Weights of a small image denoising model.
Model: 0.602M parameters, 32-pixel images, arch rcan, depths [14], widths [48].
Rows from block 2, named by matrix and row number. Rows with one number belong to one channel. Each number is 128 + 32 x the weight over the matrix's rms, rounded and kept within 0 to 255. All counts start at 0. Numbers have three digits each.
# convs0: first 3x3 conv (model.blocks.2.convs.0.weight, 48x48x3x3), inputs 16-23, a 3x3 kernel for each
# convs1: second 3x3 conv (model.blocks.2.convs.1.weight, 48x48x3x3, transposed), outputs 16-23, a 3x3 kernel for each
convs0.0:133123108150103143149120107166250097145203147111093183123078152128137085151146058172172108095161110145152144126113092123136114102152140120148087153122094127126113140056158172161137127154094125118127114169071133098147
convs1.0:164099123117031032170037093153104075120138119119119129121118138108124122121134136097098093111193203111092095159111130122159128140188111134174116106111129114114135134099111085077113111204142135145135130192133134101121
convs0.1:173119110113137076170112127151148177129137119181169101108137097075078109090156122161141100166130085147110153126147125106121169139139141065140137179173113000229107138115099129120107128034093129146121130163104084128130
convs1.1:119167091173165164161138100169081101143131116117141113133115172168196181145148130116154076164123091144138123112117117115102180126075134126125073121101124131127141159190129131136146113103125106116135133109159109130133
convs0.2:141133134156087094119105124128124086096080148141071127104054106118236141126210167110165132066156100121157096111121121174169140143139128089172139111248146133138094141160086157224107123179131102074163119159177135084129
convs1.2:137147119145137103125146129090171096129174131159150126099067149123046134132141158119115160148109195117059104098060122113055049147172149145084106117058143094119125160091114136087133144129118100149121110157137136128164
convs0.3:125085144104183142140067111157154105108155126122129138121122136174075098141134143116137127125158121131134152141130115123122139132131122175049167150099159134047145153119123142138122132097129144170105113100059109224134
convs1.3:116110142115110122106118116162156127131130157127144114104137127108087127100094140124131155111083120111179141155137137166198140126160187160117132135148147135094140096105126102076109122110118104165160096176156081114140
convs0.4:150094106133136128099150132126168158141117144110126107148179132134068158103133166153093152177115140168167120162155114118147138132102135143161138164149123143115164125173096110070114162174106128136141148107104159132128
convs1.4:107103145154124113181166100108135158125133098103087164117120138129186145126109127147121066146161062094154088102141117135121122117123118117118100098116065101100115165129139144152152125070148119127104118078088116103137
convs0.5:125144098134157110133132122120159156157111070135156145152125153136181142101166134150161116099123113117158102110124100101092119093094104144146113100139154137109154098080103111132112100185136155110130141146118123117158
convs1.5:140080091134136119179145167128118114152148091090091166121079162123119136128111117148079121125105125137127135115168152123177161114128128129145137112141154158095105145091153161130129144153165114103089095088085130115116
convs0.6:101089089115147147176146145179125171156085107111104132095068122132198176115255144123105126116155130146176131100066127110140111114159119142152148101128140111084094113181191171077096144034135122151123122175166101115081
convs1.6:088115044093152105118219168179206161127183140094114098106078088112109102149148094169086127134091161116174176090000096096038112094080101138122119134155145097112094123194150132156133113102140120132137147130124147148134
convs0.7:132126118112131127131129117131141111147135175129127127136084140167126125152117142130112134127141121122188110137125118135156129130136142124134124115135097140111105118113114128142142118135132153139130085120131125116093
convs1.7:131142138092181137103121146136109082141130108111090097154112095148143110127175147147138176171147167131173158115105116096093127119155170129125054126118149123122110140119139139137150145142146156101136146099093140140155
convs0.8:099114115101119112137151130136165121103162115082131105192109150150113126111105102120126111107110128141129108110119131119178122128125148141141161158095152165121132096124111139134133148138100072102149124183097140116123
convs1.8:121144136165164161128105152193102153134105104151116121155152168117120088132102114160153114112133165178153119117126084106085128111126136136156098129162113153117089144090081107149130146165117134122144118199127152112149
convs0.9:134154098100116151130104132098110172129131098128109122136129130127189151099138114147188152131185203157118125129138078110134111119150150140172138099095118157142125122149144086124120128109108140128118122131125139103151
convs1.9:118094149102185150086152156132192131108173127123091112128137116131113157106091113157109081106049105153097087111112078128157130156109181121087148177087138111084111133171138109146144107116124156111112140096134123145132
convs0.10:088122114097114135100178169105068138105063118115166121120079115156121118069108124134125144111241157127168150153200140113108105119150140108080120115142131102127101184219121169202122085054074096128144125107119104101133
convs1.10:091090134147196161113123139124138170122181174123169131154154141152145133120174167089108142092041140119138100136113193112128105112105036153136132148151130139163123118170121104120097156101097123147154124188150163165116
convs0.11:149134150127176123110156163166097082108104122131141120122154153056128184129078090075151116154129120137165118131155164070108126124087131107140115093221152133182107115144150151133177158129135083085107125071056131076125
convs1.11:125102080135150111112148065143183153113133129168130117147140134117159186072102114130089138111096117100108188133162183111174208072088153151124119073071122140102109120128117113144155097081133145150137161175184150168117
convs0.12:126180110136095120147123108059092157139148084125129122139132069159080098120131105148143178130168084098108106141080100106128117186108094198177150145133127068022076175165148122107082237137000162173113123144099134127125
convs1.12:133063101156151181153086089207192161229166140191145152113166197155204146178179132161136141163117127153154196184179126168152217126157165133176128153146103149173116142141117124148145068168147119137131125122131131112127
convs0.13:173127111116176099132093106127140110164140124130133147073164097112194158093108121156078198090112147122137158142129143137114130127180111130141075117156115140079142115105157142103128140119135115167116109143106122146109
convs1.13:166149151073147116151122107125123092109135164133080114095135107167146133115134117143109166096111159143092149117150117132099169143143128125099116145177141108186123063135108134123118138102117129115139104142126157160139
convs0.14:125141121161146112154130120139069137109140170127124155113158125113188150099103105165106154137124106153157137112110130105126150156157119152119114120148110130104146103107140099147114150128123148106132138244166087060111
convs1.14:129133120122234104133143092148127100040147135166152104131100076143115141116121121118157151094114165152170126112146116116161111121115170104097142186142102089161131125078136115068089134160149136151165121085043144111123
convs0.15:138108137202130136185148135114113162080078095139137065124092145166114072119130132153098154106129130119106113135179163080073070163095105137155159189199185115095157177088110151107159073088160151125123131153121125141120
convs1.15:148148096193111030138153129118141075131161117092147098097093068172111098130156145110150175198161236151183125119132159155253174062139126142113120140106145112106139132127119097105104057080124117123131127146147126119137
convs0.16:151119101179113144102134102115149169136191158119044069120136090158158148150163184131156132116145144136140128141156138157177136126135102120144135073149181145141106130097104093120099116176159139113117086088132127119100
convs1.16:127175109144163090155113068130162145106101166113099152069122113134119116139080102175111162160104109141127108123105127154062108075119053157152136090107183120107170176190141118169127143213090123139129115169114153131158
convs0.17:094128116113075106123142088116135159101122140169120117151187129122107153121093104128136121135171149139164139177117079091159124123120151089102149086120112102110133135117128120103143133131102164033139075119165126074116
convs1.17:150122184063033122074122172167134109210133071181147145116154153136165169100155127222124066174164186168111115162158091192255156107150165134140112154154130126125138071177155109124117124112093114154159138134133124106125
convs0.18:168144172078138185135180167085124171133083078113116140162106075119160168158156142110119124107168099107141127104138110140102060161117060105106201023188200121180155124144077159164025112160056147161141089122186103124168
convs1.18:046090171127129249147163110123140128162201142105092133124144107079111102128106125121112130094106074095124084171134045186130093103151187066118115099065113095143144116137156178110083135127139141136115160122104136162134
convs0.19:061120156089115124103135136143125113106162101122147125127100126145101113127104100080114109158115132092128136098121112137098148150127117132095111130175148152179121130186151135081114162068147120111114133116130128161164
convs1.19:131121115142190168131166154154136158101063119151105083155138105142186140136127141144170155180121103143118147149135137108126130148127184111075114124134095153093112121166151117134110114115133130119108137122128157141124
convs0.20:141105135079114137124129119137115153148138088116112121128125130079147141161149122146132128145136125160098131133137143147126139122136109089150121063157152136139124123127119155110143112121121114114127127189105160142118
convs1.20:152100122142090200096148132081114110146170120101153125133111100121113156124143137151121137110145096160109119119104103125139109121139142118134123102122172121129169107087093103154139159152170121126106111208131123107132
convs0.21:110120146111108152133103112062109168076106074112104103097103120162173119128071101125107152145148119104078142153186167103159151101150132160178131111100144150151139090118117128141123081095139121138131105144137128107114
convs1.21:091145153071106172153157178148108176182191160126143188115144136096174135171167177164137164154152127160136145113099076121125088051119150110189141138147064104147116087177135185223173106188189125117121146133074108107130
convs0.22:174202144209148165134151162096119118021160126175137098152119100138122148117137127128063141116052139149125125153141121081096107147090125112118154163048179127147142113061157107094173143121157107143161200113100147152103
convs1.22:106166227108095064112054076121109070062045111091142141120113152158097122146141105135088081182147135173162114123193129112094107124082110104100141149173197090139189121144092156144128153147188127132116108124130113134129
convs0.23:082113150118109142117129125134145077125135086113079176138127154099145211155150141151111101101144097116095114138100171150138107114142125134088093181065142096119093109101136114113084108143135142104137140110170128123125
convs1.23:075101141041127170128140227124194143239122101184052068093120104084134143111119053141114129138083123144124134134091116197073109126130109147139144129147086154105117149127141169111096153102115112160127165062122132137127
convs0.24:093103110093081139104074158174147112143107130118068159116037131160109090125089158115127131113112123138118152161144128152142118112092117143156157129166142131167080144093127110028086149082151133128114094156102148100157
convs1.24:067140156135163196108116201138197104174195089136139088092093123156152109136165095056150169107125136106136165168098123175160091068010070125080124087092143121104122113185123169200109130112064147106155140143102095092121
convs0.25:181156086156097101119160082136209155091123089117138112100118168145152207135085173140103115093171149134120108110091138149128134160129130112188090142080121097152137092121176089101112123154138050095107112116134065103143
convs1.25:153083125132149111142110090129154137148092156112080119094105135046079124093119113127138117109079147122140154096105143113111083091166122151135137120112131123119131148150113166180165092157135141159172128140136110165126
convs0.26:100189144134247089139178095149132099252166122176105090099147123134093172132156123097126156167103097144128108106122143127100174125141119148095083176103162163138151175136132098121160105108153134150131136140117152152117
convs1.26:091087149037009031119133140161121090123104002110134113169105139124114114130082122131148129143159099124118144101117079123173104147146141135120123111127132158135116143140140130132155126145080130129106139131121151124100
convs0.27:129136144126209106109144127140123084117055121140133094126102122131091130100170159108110117127049197120125120109115155142129136143155112101103143147135134146166134113147165145161147168106131116170119166197087142142129
convs1.27:200087169180052143119118177145134128129201141142174132120082119182121127077137150143163143131201170181146140165137086121152063092168213167127119132103147116137138131146132077094088110113123124106121087103159109127136
convs0.28:058106114135181133094115145121104155126146159110113128125099095166178084128116101117152100091100176098148145103183117149203128144120102115081161150093138173162114096080109142136149127152096164126152107243093156125161
convs1.28:098157143126111144137169147112131139109110138136130141141147150162087079135117128113099172104138193104080136150162165081072118095045076132127077137140145118140131136146170095123132148162178139099126107189110107123144
convs0.29:173132142145110122119143113129128161116137131106110100137112117147170107163134073123101107150176093114126127137131144147159123086100125147087148205200186142065084138076080094132129087166143156104114107122048122152118
convs1.29:131126128103155135121143103135094171135082137093111170157138107146096093136138086142106139148106091097136146116123143138115160105098130166160106078108099098128131109101138125150118172202151145117118161144122155130136
convs0.30:127134128123171115124070142145138109093127163114105142112141115122137130169060151120105139120181124106130128113168105167085148129122113183069132054255093177000201117126131141154077112140175159078173255000187000255024
convs1.30:097100096116168194117131146092098144127121063119069149138096174089167157116182140186232140081115123124114086145140161145171150168124155119033159171132117123147137148143112154092103151078121057255115142126168155046173
convs0.31:144123154119134106126094102139129159139095074108138159086168104091111150156104126140140095162214099119140119093171126136124138161122104119175149125226174159133118139089146084081104168151114100220087096185142136132143
convs1.31:187134078167147119112112062116103117147143122116123106145161115146122174130128138134135132134042080147120082128167104067119113102103145132117079100060103118148104093133110145182148117168132147093139113124124112116115
convs0.32:103168129113185084098144105109102067108124187105135113154136089117077119104089137135094117107117105113134073124155091157180175116111104123134112136111122147118137147148115133121130137127120122132140122151106120096118
convs1.32:155086146089059112151094137100120158118099157104094183154123134109208142149149089181104137182107127120134130133130132066092099119113124112112106129178123167101132148168140123124116100127097126117119111138139133117131
convs0.33:165158116119139144129125114136137139115130128147170182116134111095156125095129125107100138077124134148127112137123132121078126125177144121144147137124131166162103117143124133117086110072127157155142118111085150170114
convs1.33:147155145093148177104054059047125161111104136153132113164166153148114135134120178138082111126165160118182195115067146164185182151119143119102111109163109131122118147204109156188106142191162144126134147122104131107117
convs0.34:135149117135128133163125124147130132127121119163156135164169085187168137196126135124101142132082118114097140129111194118134128121130113160096110174186110097105077173155140166134130137093110143138131110099139130148122
convs1.34:096123107163157097152102158112093138115132117131112128129164072104149081167105115139154143112169105126154123148071106116127127104130197152132130161136083145141114187193165147100098097092094127137138158105122119170128
convs0.35:103122085098136113092126122170110159154138164157126114066161176136200125127129080122122102179108138178080096132077127130184141157150121094089157108180170159158131171165060107117185076096192147128131119133104122158102
convs1.35:098091124115148162160169151052172217182152139158095110092098136121181160100139130149135107131202185130139133188097088169155105084124141105106100090098120111109117142141148164103097131048138142108111147139120128113132
convs0.36:053167116144117106168136117001085126108137169150189113132180130190170224087035108173183076078138100073105110115127167170166140116109140123157125139134138129204128153193173130164153144240199129113121098133111141118115
convs1.36:130142059140129119155113159153117131149233146134191158088115110093110122149125177055151139092192124135139094214246131203246173123194155109068131112122131101103129127099147151126149078119121145122143139151149146140128
convs0.37:120160114142195127121105098139128108114141169140126106102151136112102131111136142103143135133000136129133142126120141143117126115127117082135115120146130142067120129118107131134114113123128204061091197255255081102134
convs1.37:162142104138124107122111087123111128138117156122104143127101116130171156120125155105125126123255162093104139087122130137143169158153113163151135144067162123156112126132133146121128102147131114100124113140102162148137
convs0.38:151144129079069148153157142128166123111136105101098133101177122084109136139132119131121097139135074136103136106118160086058140125114146129132147223152123178080167091095134154138139152107153158112179145131115115126132
convs1.38:103088141122151159119115110119122137125114161137120138117118128129109138121096147143099127210149155165120097111146145129172190134113189098146120124094081089128106137147119108134095131155136113146164097141101116125153
convs0.39:162199112087147130150133129148096122143145146150156147120218105092086102193185176130042118151127172153189134139073170091000124109114128050116116172079168125087122132097132129102148108037087132153117144162132138142143
convs1.39:163133091123097146099075149123061086129115105135162106107155100118137124139134151122068135146145144140205094186255204132255149150209137116153141107161141144151142122119163119114144091079101144144140134134138141120117
convs0.40:145110144182121145105100141107091101113119151142084142136117144071122096126174096119137123133094173132078092092128063113105149102118129104114138184121138151105115141090105135128123121117115108086178135063085117116110
convs1.40:151178179120140142166126092107137095120148140149151123119087134154125157100160130167131139081162116099097114124149166091125090177149149140117144177145119153115113108136131132164151150178123141149119142148137151114106
convs0.41:163120141150109136119164195032165142071095126123118128128139140145141096131146150133128113108132217113132158111107130046148133110123109117122119145196187140167163127145122082166181096144140169126118106110115145101113
convs1.41:078062094086034010126114147121145127187183096157157163080110183195170210170126112111172067187210124134132168070124098119162183143136012110152132088124110121117124123165137178143131164139086136125128146148149137142121