config = dict(
    image_size=32,
    crop_scale_min=0.7,
    horizontal_flip=True,
    eps=1e-08,
    decay_fraction=0.3,
    final_lr_fraction=0,
    warmup_steps=820,
    adamw_weight_decay_other_params=0.01,
)
Rows from block 3, named by matrix and row number. Rows with one number belong to one channel. Each number is 128 + 32 x the weight over its row's rms, rounded and kept within 0 to 255. All counts start at 0. Numbers have three digits each. After the name is the row's rms in percent of the matrix's.
# convs0: first 3x3 conv (model.blocks.3.convs.0.weight, 48x48x3x3), inputs 20-29, a 3x3 kernel for each
# convs1: second 3x3 conv (model.blocks.3.convs.1.weight, 48x48x3x3, transposed), outputs 20-29, a 3x3 kernel for each
convs0.1 107:189159132115115025091147149100143134090129110155154140137189143146167093137042101109110185085174123151089134132171125182152139176183124120084092094103122112106127100121141093057189129124099105148099074135206108203167145149111162155146117085091128083153149184132114170141
convs1.1 090:119111126240136106141126108093133095094180170111176177164185140197114150100066110126138175128232138120120127134101066127072054145040111180157144135112083089144094107116127036144145124094210052048173070114178156131145151134094064092133109092105140089109138110130101172171
convs0.2 069:132186123137103164126127126182133135132035067183090092121147129102077136137101143173160123217185105095120137095139081130107166144132106077139105136183087139142114105117122159203156125212128151127096154104135110160087155139149125126161128130145184119144132134141124128088
convs1.2 086:093089136116131062144113104141172157160118124124071102133135108129154124153115136135128151150046119166082091107152116099147124185102172159107184114143142144123131128029142072051115127054113138129166162151143130076099086154159065120091170114105171104130125090182102112122
convs0.3 072:123145129117054124145121125163114090118105128126125083144165159111123103143068110146226112084144164131090148131108115109082090118088133107103118130158112086052128144123131109147158131127090105134116159109148102148141139122098151188157120098123125125146139078113119121113
convs1.3 182:131122140169174118126092122163176108133029110138098138135226140103174143118122114123121120125107130117091143128118135155207146090144120118112129112124131108108135104076131121051122123144128118077153086056154116113130138204132125218137127157103104135149173255182118179140
convs0.4 085:108071187127143182119202131125110097169155065123159127127129183157182162115154126138128147149200117141142129207130139228125073126039102093083133079077144103113147112109117169109168086095123170058123151111129119131130077108105098097200118146166123119158118112104106114113
convs1.4 086:141130111059139119090130094136130143144141124124121141111128120115170136123142084145115114119164118143127156122176143160180140139149091129124097130131151139141141110154142117087054044091085114169141176134095127156098131120106108208159172152150164174146134132124159118131
convs0.5 099:144111133121124120126114106188117158151054148146177107095155096117131084089086089162142141133033107091143137091118135090127126079106076112178162125104196083118122144143156074096127111178158136103150136169165111108115091080087167094117115198112097128161105132147104140132
convs1.5 086:160128146137079095118139128127121134132102133125122146144147167144128150121140170146110082176090136155120120146166144093176142079143180084083109125127144145092085169114141170126167122139137184146169089066111089122109140037137104155068151130152135119134118150156108126154
convs0.6 106:106153174161059101172093115120155149147138250128147145159114119125108164111147153164105150164113137123160094073138119061141109071127090134123110192113123127156077128189142195116104177115075125114119168077086151121125124145114185120115073114129098150161100115174094115167
convs1.6 116:095122096087151105088151136148107120110117117135090133137139149130157143114103144130122124134093160110125142093131160117128184156114150130124129107103153130135149182170156205146142135090093126145144146154032159154099140133156183155098128148088066101107007105112075090166
convs0.7 112:166159069105148099085146145152185119099031147124174170116143169109122100144131144112138123131131132121087159138159096117169188052110167113128115126095152167099164150056090039190171160064122149116097137125109165144074152118104127140136170134134134111114156107100133095142
convs1.7 118:189157120150227181176132135097111175125124142134120140111127128109121082135140116142124123104129153137119131128140107110135129138105074129115129113135128132132135155149095173082104109145114124136133169187091164159115108105158139181163139123137146143140111185188102129179
convs0.8 086:172097125086138129100145104101130104114159145107161136140164185179214129127127133116067166074225143145097134112123122130139084050098139135097107141115089165161105168118097135093116131095104088131159064127160107093135080142122112141168144139149160094120151125111109141123
convs1.8 103:145088156144103145165164113144149156108082135141104163080086129133102115094128120112126128117189130137119145109139159126120154101099079125111126136144101106137126147138146055102131095093097116125148090107151077116170112118122145116161138083115106110171148149086124110115
convs0.9 113:158124101145105079142171046158106095170127120144147180103135130125157111141130113119149134129139121141130142105145124118116136101125114099142144115149144128163120171154108164168066223156043098158107151103158146137145138143104185128085134136085109131157131157109097148101
convs1.9 100:165075085181181119151106161125137093138105118129131139116126111107105107131111106117111115125121142121144147114151085088156083089124130138117141147127116138152122222154092146086025137160117159130118143123136087111133164148104166145055150121073122080099167182106075118155
convs0.10 099:106126065170171129138126147190156128160206131101160133134098122037046069138174142161111105083198121109117134059086160105109168123152111191141131185156141134046141120074120109131079109120115117145167131116126076133092128084139146105133145172123103093184150157150184145139
convs1.10 087:100121160123091081171104101128113156137125157089115086140072127194196202108154131110116144091192106164101145104059114106169158134117185133141120123145115155160137187192120185158144120140208151142177140129138096121148091137153161178130136186089091116081127088123100175186
convs0.11 106:117062072159066121084134109083093136114084114168147110186223147126134129187178140177198177123070122132161103092038154162139141080131110113159134121181148121116116163208121101122133098043168180158134104129187075106092088106119146139109133156152152222153120127137203175103
convs1.11 119:052085107126191131144157169152161106142137084134112127111185163114166135152190151132152145129136118111137127155017066127037104191196158119131133137123127136118131134157114119073139130000091131194197112142152127064094140057090145104108141136118162153176107124141160108119
convs0.12 129:157219142101084103145131128092168123109112144143183132118120121149148150097073072123092105130166145131163136181255129118148138121054123109111121110154144134172111156255147118138123128038101144109139120115156164137145127108095143119137100113133130220170128188124156153128
convs1.12 098:163229126123184147154134148095133130120125153114118152066000080076084093086000095136113133128130132129131114109195110136097146141025088141138131137118133119121113100235143132094134130007095154151113122163132118179124128121138112177119133136137101125105092068090118038110
convs0.13 107:116128140120124095065119109027126116168064160157103135111119136101115172120069175146099122135138153129126133128124138066103143146145069139184109168151114119128150115159176226075113255153060137156135173124116165119167098101158130135078126104123235135117074172123103134192
convs1.13 117:155114128140093110160136158140142119114147161139145122119124126103097130154099101118112099115130114145126117085103131133126147131084083123107118134127087117148108174126114161200156000131214155133100163119125083111172151098096194154137073180179079141147079077136224136072
convs0.14 096:128104087126097112142176112146116074130121048136115078126149152117172124154123137117182118166166169093153120125113158052132143129084124140096155130097130089100123123092155163211154131137118115153144105137166141149171127160144093143110111112117148150195125132161109156092
convs1.14 087:136047141141117119143125095175186140166192113156186136112138105156109123124052120108133102104101115149125131130161129098100155141116100106199139159124143131158171148102137111028110058212153096091142060116171136155173096129138107139151081141108146134163098125094125141136
convs0.15 102:154131148084158087122143143102108134162069148117100133105086131162112108077076106110115128141130102133128106112160170051136125125109143134136129098197144088137112157107116176060135190095185134152162128145134142149147161142121190129142150083148119147138202135065165130055
convs1.15 087:132177145181107130155125107135164133122175166168116133158194144125127115098120200136096117131100147146131122092123126139134169083076045099092139108079138131101152091112062169214127155162121131055114146090145136161124150133124128089106122135100198128143225101068112144130
convs0.16 095:142140134121183089114171096152173126112144136130149137130132123171208163095184109087135139132119175165124144140159122144120136137144129074037165160025144143124144109160147095126178128119126177095116148134100096135148123169146106102136137118120053166131113186084150145081
convs1.16 087:124086104171158140123127086107184112113090110120137111118105087092140138174147111113143140115132147139136123113175131151248160136158093112123127120173125141171130130128142054096150126129136136147135136099093096147119125153143081175163126104125141136111185205136114102166
convs0.17 096:186144105144135113096092164082142110097149168092111081145058110095062145144053110114112109147145131124105150170188123102138096150154149125121099119118130116130168097121127119168107171228150071157132102132117161165140134122132118143072144140138167196136165180086149113110
convs1.17 093:112074088094176095089076074151110099130075103159086121147087136126194149118139111144127130132144116136107125106126127099118196137148171139136121143105125118111151131084092136107125096226108125074094135150133110127154149128167129107121158217155143133106125080088131107083
convs0.18 088:167181101174175148113121137077104192089113181140119124097144050134130136162155190118107149108171115133123088112157131109153150103110128117156112148255114121174117138112130129096163168153113158072095142104102143116112067124133127161095081127129121202145121117163135097187
convs1.18 083:109120163115072110162064096147157162130142166118185152076025119162114108225129128139110152140221118133132154090087152125085142092071093115103107166156092128166109179128090130204138127133102156147144147160089125172133141165129175158135138144157121154146142110133111088144
convs0.19 092:106063130106113133085151102117096100124156159145139182177178158086181130161147155119107127120135134145149170096085114104139106121128154088159131125124132114148172092075115104149239089163134088196087091080050127089080111138099128146119127112167144103083099080112095093133
convs1.19 095:112094135143255124123095068142145131120112115099109088117132145104094141156125120137145125124087099119166148153120148138053127160150079133162153124144141133189157127088138114089109069087020162155111147151170168123198132131121147175140165141125151086118093116131123095056
convs0.20 114:153088077084103096117025115155156097145100141103177167143211138143215167109082137118120123158145117120145151086152151117109118149202139105094084145138114144199170121081155153088078112157125115090117140089105165119158072123160163093140140089137169193170136106132155219153
convs1.20 105:101081085126085160132110102091146148119144144144151114099046112110034142117079114132114119127140113116129127149126137140103139214238204126123102121127125127130137136178094178195119120202182071148096145108109138085095156202144146153127085096145146131154113138154159189134
convs0.21 071:161129070100158142099147158165083117086117114127166121088129144132158138111138132175131163156128107137164129044117070135182129110125120127159145145211205158191105115124138132130099158130143094110123147074088133141137159145170154096132142138127155139109099189115122154100
convs1.21 079:070146133098145189192164114077077123128124119136157109131157118133100155118090087096140106104123138136092126153139067179158175146162205117116122113156134116142134120094115098151126119153200086118099130131095151147133135070141092068012089080044143155148109100140122123143
convs0.22 106:117131132133169158102116091156196125076126192134203133147173101115081151095097139144198083165055098163110080107106156149145117109157120156159086183160126132090089158085133167116134139154151124086124148075068141107101119100154087146142151123099124121130129116078121138139
convs1.22 088:123123117071071134124100140121099118096130191185119100129198183125167136149113120144128128133113137129182125117138144151125181017132152102063122103172058145124101121095173134162140102166080198157114170193114094163134189089137117102168128140132128141161197131134145136121
convs0.23 093:112148141070109116118091121134140150190184137113144144160092121174157165147128123092142151135151123136146166167178158093146188106051148131179167092134092124176129154172144152126156087165113078121131082159128140091117098084140150076148180172133164109132099155092156142099
convs1.23 085:131194188113193224106100136102091092115104144153123092080082109108061087140137121106110152088102121105114126105186136072120147105087107136117125129131121124126124111086191099136230149124154096133125107111175099124162113135097116148129159185157144099130157088140166126125
convs0.24 085:166190146121146167180173169121075155116139124175139189136079087140160150102146153163098139097155114145123143117150149109156105078099112143083119093161120131119148110168174121132174157041113090126175162132124166162167138107136123152126185161100165132204168120127154091125
convs1.24 112:071057090098022079073051137159135135095124160090125127121199166165221184142189194136173133119161156119096137122101098137123113152151158150166132147180137121139150088193165106159110109100114098175160129181152093129125145084062186123108122166071113164187117121173137154126
convs0.25 106:085162126158138133157127118087062112135065122096072105172099111151162149073136130155165158119227108171157140178196148134104094093135099097181106157206131145121118154089142139070084179118101122112094148105157145139121124124123187204129152155172119142122123146149128170148
convs1.25 090:103171140086117119123109160145145145169168144148144144136162156110073081142175075131072135115163087125141139127098117174188182114059062134131138094152123113130088137128102162205124121160085147082142104142075145133128088132109120066102110117138079114134159144125198117086
convs0.26 109:129129167079098150115079117125106126142119133128162131160148161123124163118059126099128125168181136127138129116142117152138148165166092112129127110128140090141139150117088108067124193181132147131155092113122145111124125151101089153158123130113109115095145189131076096124
convs1.26 087:208199150103143213167136149118088135155153113135176140108104104138132116138172133134153134135112121111137133130090094060125062135102043140139144115104146101110150123153100167165120148125127129151084123108124098172146114141178097087144102075137134158134102084117156074130
convs0.27 107:140137086103098068122070123085131196097114153114131125126195109215108119128077080137119148125169108134152131099119128183104079178102112144170113119190128119160129126131102236168042125191106107032136144051150143070137103081142035126143094127150124139117146115107126114149
convs1.27 094:152138121137133095118107124136141126162147144073098164131176143114108092124071129127125127127126141124139141129141080162151029176158127102114147120110082091104152093078128165096041165103112149137149189180232166156175125118093120159197156171151107164127062106042147130123
convs0.28 096:118162132134122112169118157149107168176144094143136143125117109106131107099100141116106169073102102126065188119083110121121175155175090133076161160111142125164116111155133168084204098169089161074171153066156095125113101171142168104139141144106148100100154087149123121181
convs1.28 119:141150121112103120112098102118130129167110119125100122167158125120135140124158148103125091109176139102102126126112151146133141108144119124117107134149144114139137161102150140058135143085158126125145104105115102124117129160135140135107135127133087095125148149135145141076
convs0.29 098:125166174136138112130111158099123146149184186182148125112093128113153145145132109150167153140082079123161113069105102115180059049109163092138155168095115149144119164107157123109093147150133078109144255126148229134129148109092110102137113148102092144176133177176133175134
convs1.29 087:119103124172086129138107206149125110040103113125125141172125082137142155103128171131138129144124119158139119133182133241114113094162174116100108149121126118128146078117171105146136105174147108098094079069076123118174145134153084140162165145100119130121162161121110173115
convs0.30 114:127106015173115089106131161142117110098148132092144153107106191098107080170203101131124122084138154126108109186067096249103037203136073123113129144135117148136125093127127161120086105154133209115176179168163154124183104153157088173156080139114080108139151097103149114100
convs1.30 111:129163177210255235155152151116139155152150110133129094160127108153134174060140147127153153150125137146142140069167209055131199073175177134145134133161140139150129144138195117133207140140169090111065080071074109132116203150123174168153153159139088085159156170127134110099
convs0.31 094:095124112051186172090126142172091146111128161115084110135120161150122153124119120079132129035209180118152084151140167148111097171095142131129118143111101126122148131132106142112154142122160158145099069152103127135159182139158161083102118111135086095083093105127162149167
convs1.31 115:172149124164138130174183124129163165122095078158146078143117126107113164130148107110141137111200109146128119096090136131130118090117077126135119129160141153163094136134130089075065127080051148134120137111138090084111151136141096114106112076160124142114167177179152178162
convs0.32 122:144090159172081096182088058125098139095147123083208120122129125153148088125093129153141112152105131158147119103130105114117126117100096163155129116131164130077150149106154118110196115119185087138123148104101172152106104118136092131173084128152124148180172050116121086121
convs1.32 114:206146091170114074132162121113122151158128149141159126168121116143115113130121166125128138128102111100107129102152152090139098136131120144099138116113126110131143155149089151105104170151097141104087133140063108094124089090120008119115088152103163178168200197122143101121
convs0.33 095:138105092151099092100083053144131136125126136124113164127115122093131117130139106133173177110172146125119120144118075082152103131140157130166158073144149111109136105153101093197172082153124088142168156008072139081116131171165082164135070111123059103067116201125189139069
convs1.33 090:156160180186152137139096135136156132155135112134116092106129159136142145185139129126137136118112117120144103067126174101146156119182160141161125151100123135141104102094168042092172096137088157169083221227105099136147125119144152092137120109105184120091119089135157181198
convs0.34 092:128080142129128141134070127138086154118142142106136154117237117129140131131063102131014096120136131110152122122092148135128118185216159101108110061173129101178151103163152149127125108095127093119102098060141139112112156099165086144114168110120131213115122141154122107219
convs1.34 085:185107085089072083149128100096071137142100137136110084116156116143115113124079149120132109136133104157149151117122098139118120151190109144129129109074158113066126111130071140134115148148169092142120120221161138133116206067132096035167091075083105151118101122136161101120