A small image denoising model, trained from scratch.
Model: 0.602M parameters, 32-pixel images, arch rcan, norm none, activation relu6, depths [14], widths [48].
Rows from block 11, named by matrix and row number. Rows with one number belong to one channel. Each number is 128 + 24 x the weight over its row's rms, rounded and kept within 0 to 255. All counts start at 0. Numbers have three digits each. After the name is the row's rms in percent of the matrix's.
# convs0: first 3x3 conv (model.blocks.11.convs.0.weight, 48x48x3x3), inputs 0-7, a 3x3 kernel for each
# convs1: second 3x3 conv (model.blocks.11.convs.1.weight, 48x48x3x3, transposed), outputs 0-7, a 3x3 kernel for each
convs0.0 097:137152114139098106111115091114104107093118109117105122118093129098099134113147125137165076151189120141144109168139090097098171120115131124116115194119147101163150123091120115096124133095090133135100140153116110126112
convs1.0 091:143111126139113123138102106134123120127129120138146121131112133137145175125163125132110107132095115182119152106134127162142155159069139156096140170131212135116165145118137167171149115137142149145143149120089146110135
convs0.43 091:133134162122127114106106118153127123100101125147156115112124113097121083115121092105118120081104128105094124077130136118133101159129116142152168028041107094102106115093115127133129116120124149110112139149139124109116
convs1.43 112:145129149131096145129127155128113117138126131145126114121115143132133131113136071122118141106137166114113137117112090110115163101133161092150146051210164136132150154127127128161137153156094131129111100129143123142129
convs0.44 095:132100152157154144116135102146114115133091102146127123075140133134170169122142122106121142145165115155133141105120140125129121127144117108120148108199122158150108096105151106163132091145115118130138151097128129143122
convs1.44 095:145148135118097120110158129141157132162162146144142109125097100065062118133108178112136129116034109106140146126104131113120123124118165147099102103052116118118153138091149162057130115155161140087141141177086118153149
convs0.45 090:131186134116143143120125138113143128119100129140122123114153112091167153119106092147087127163041100139095143126120164133185154138122116144135116098077171119076153119147134156145104137138134124116112123097121118145120
convs1.45 097:142144138149121137140090127125127136108116123132107152161109118147145136131148126103113112155191117135155127123127130106084144114100121098144141120176160116131116137108119176117081168104138135127136108118092124122125
convs0.46 092:102104105112132154139157127112117109103099100123106128131122126141147131155134127147122139116179103131111111122176152163126117109156122119126110144169131133122092114113141103117150117086123115127107130135121132120114
convs1.46 123:109118144095123098133147137117136128145116141119119113140159139157205163120121105159118142128185128153118117113130105146150138132128137150160147118217129116135146123130129101160122112115149114166120125069092123117130
convs0.47 076:136133109129147122132104121128157150137150158122141136102096142109148143116133102127132140116094153096162152121158141142228174114132155127134143077125153141098144123099097147115102121155111136117143132112145121122119
convs1.47 095:139142126119104133139123113127145126121130134127133143133161132147149160122094139098086139078078124125105117129144111170184113182190098135133091139130152118120106156085137118124111113127137137159149152189128136154137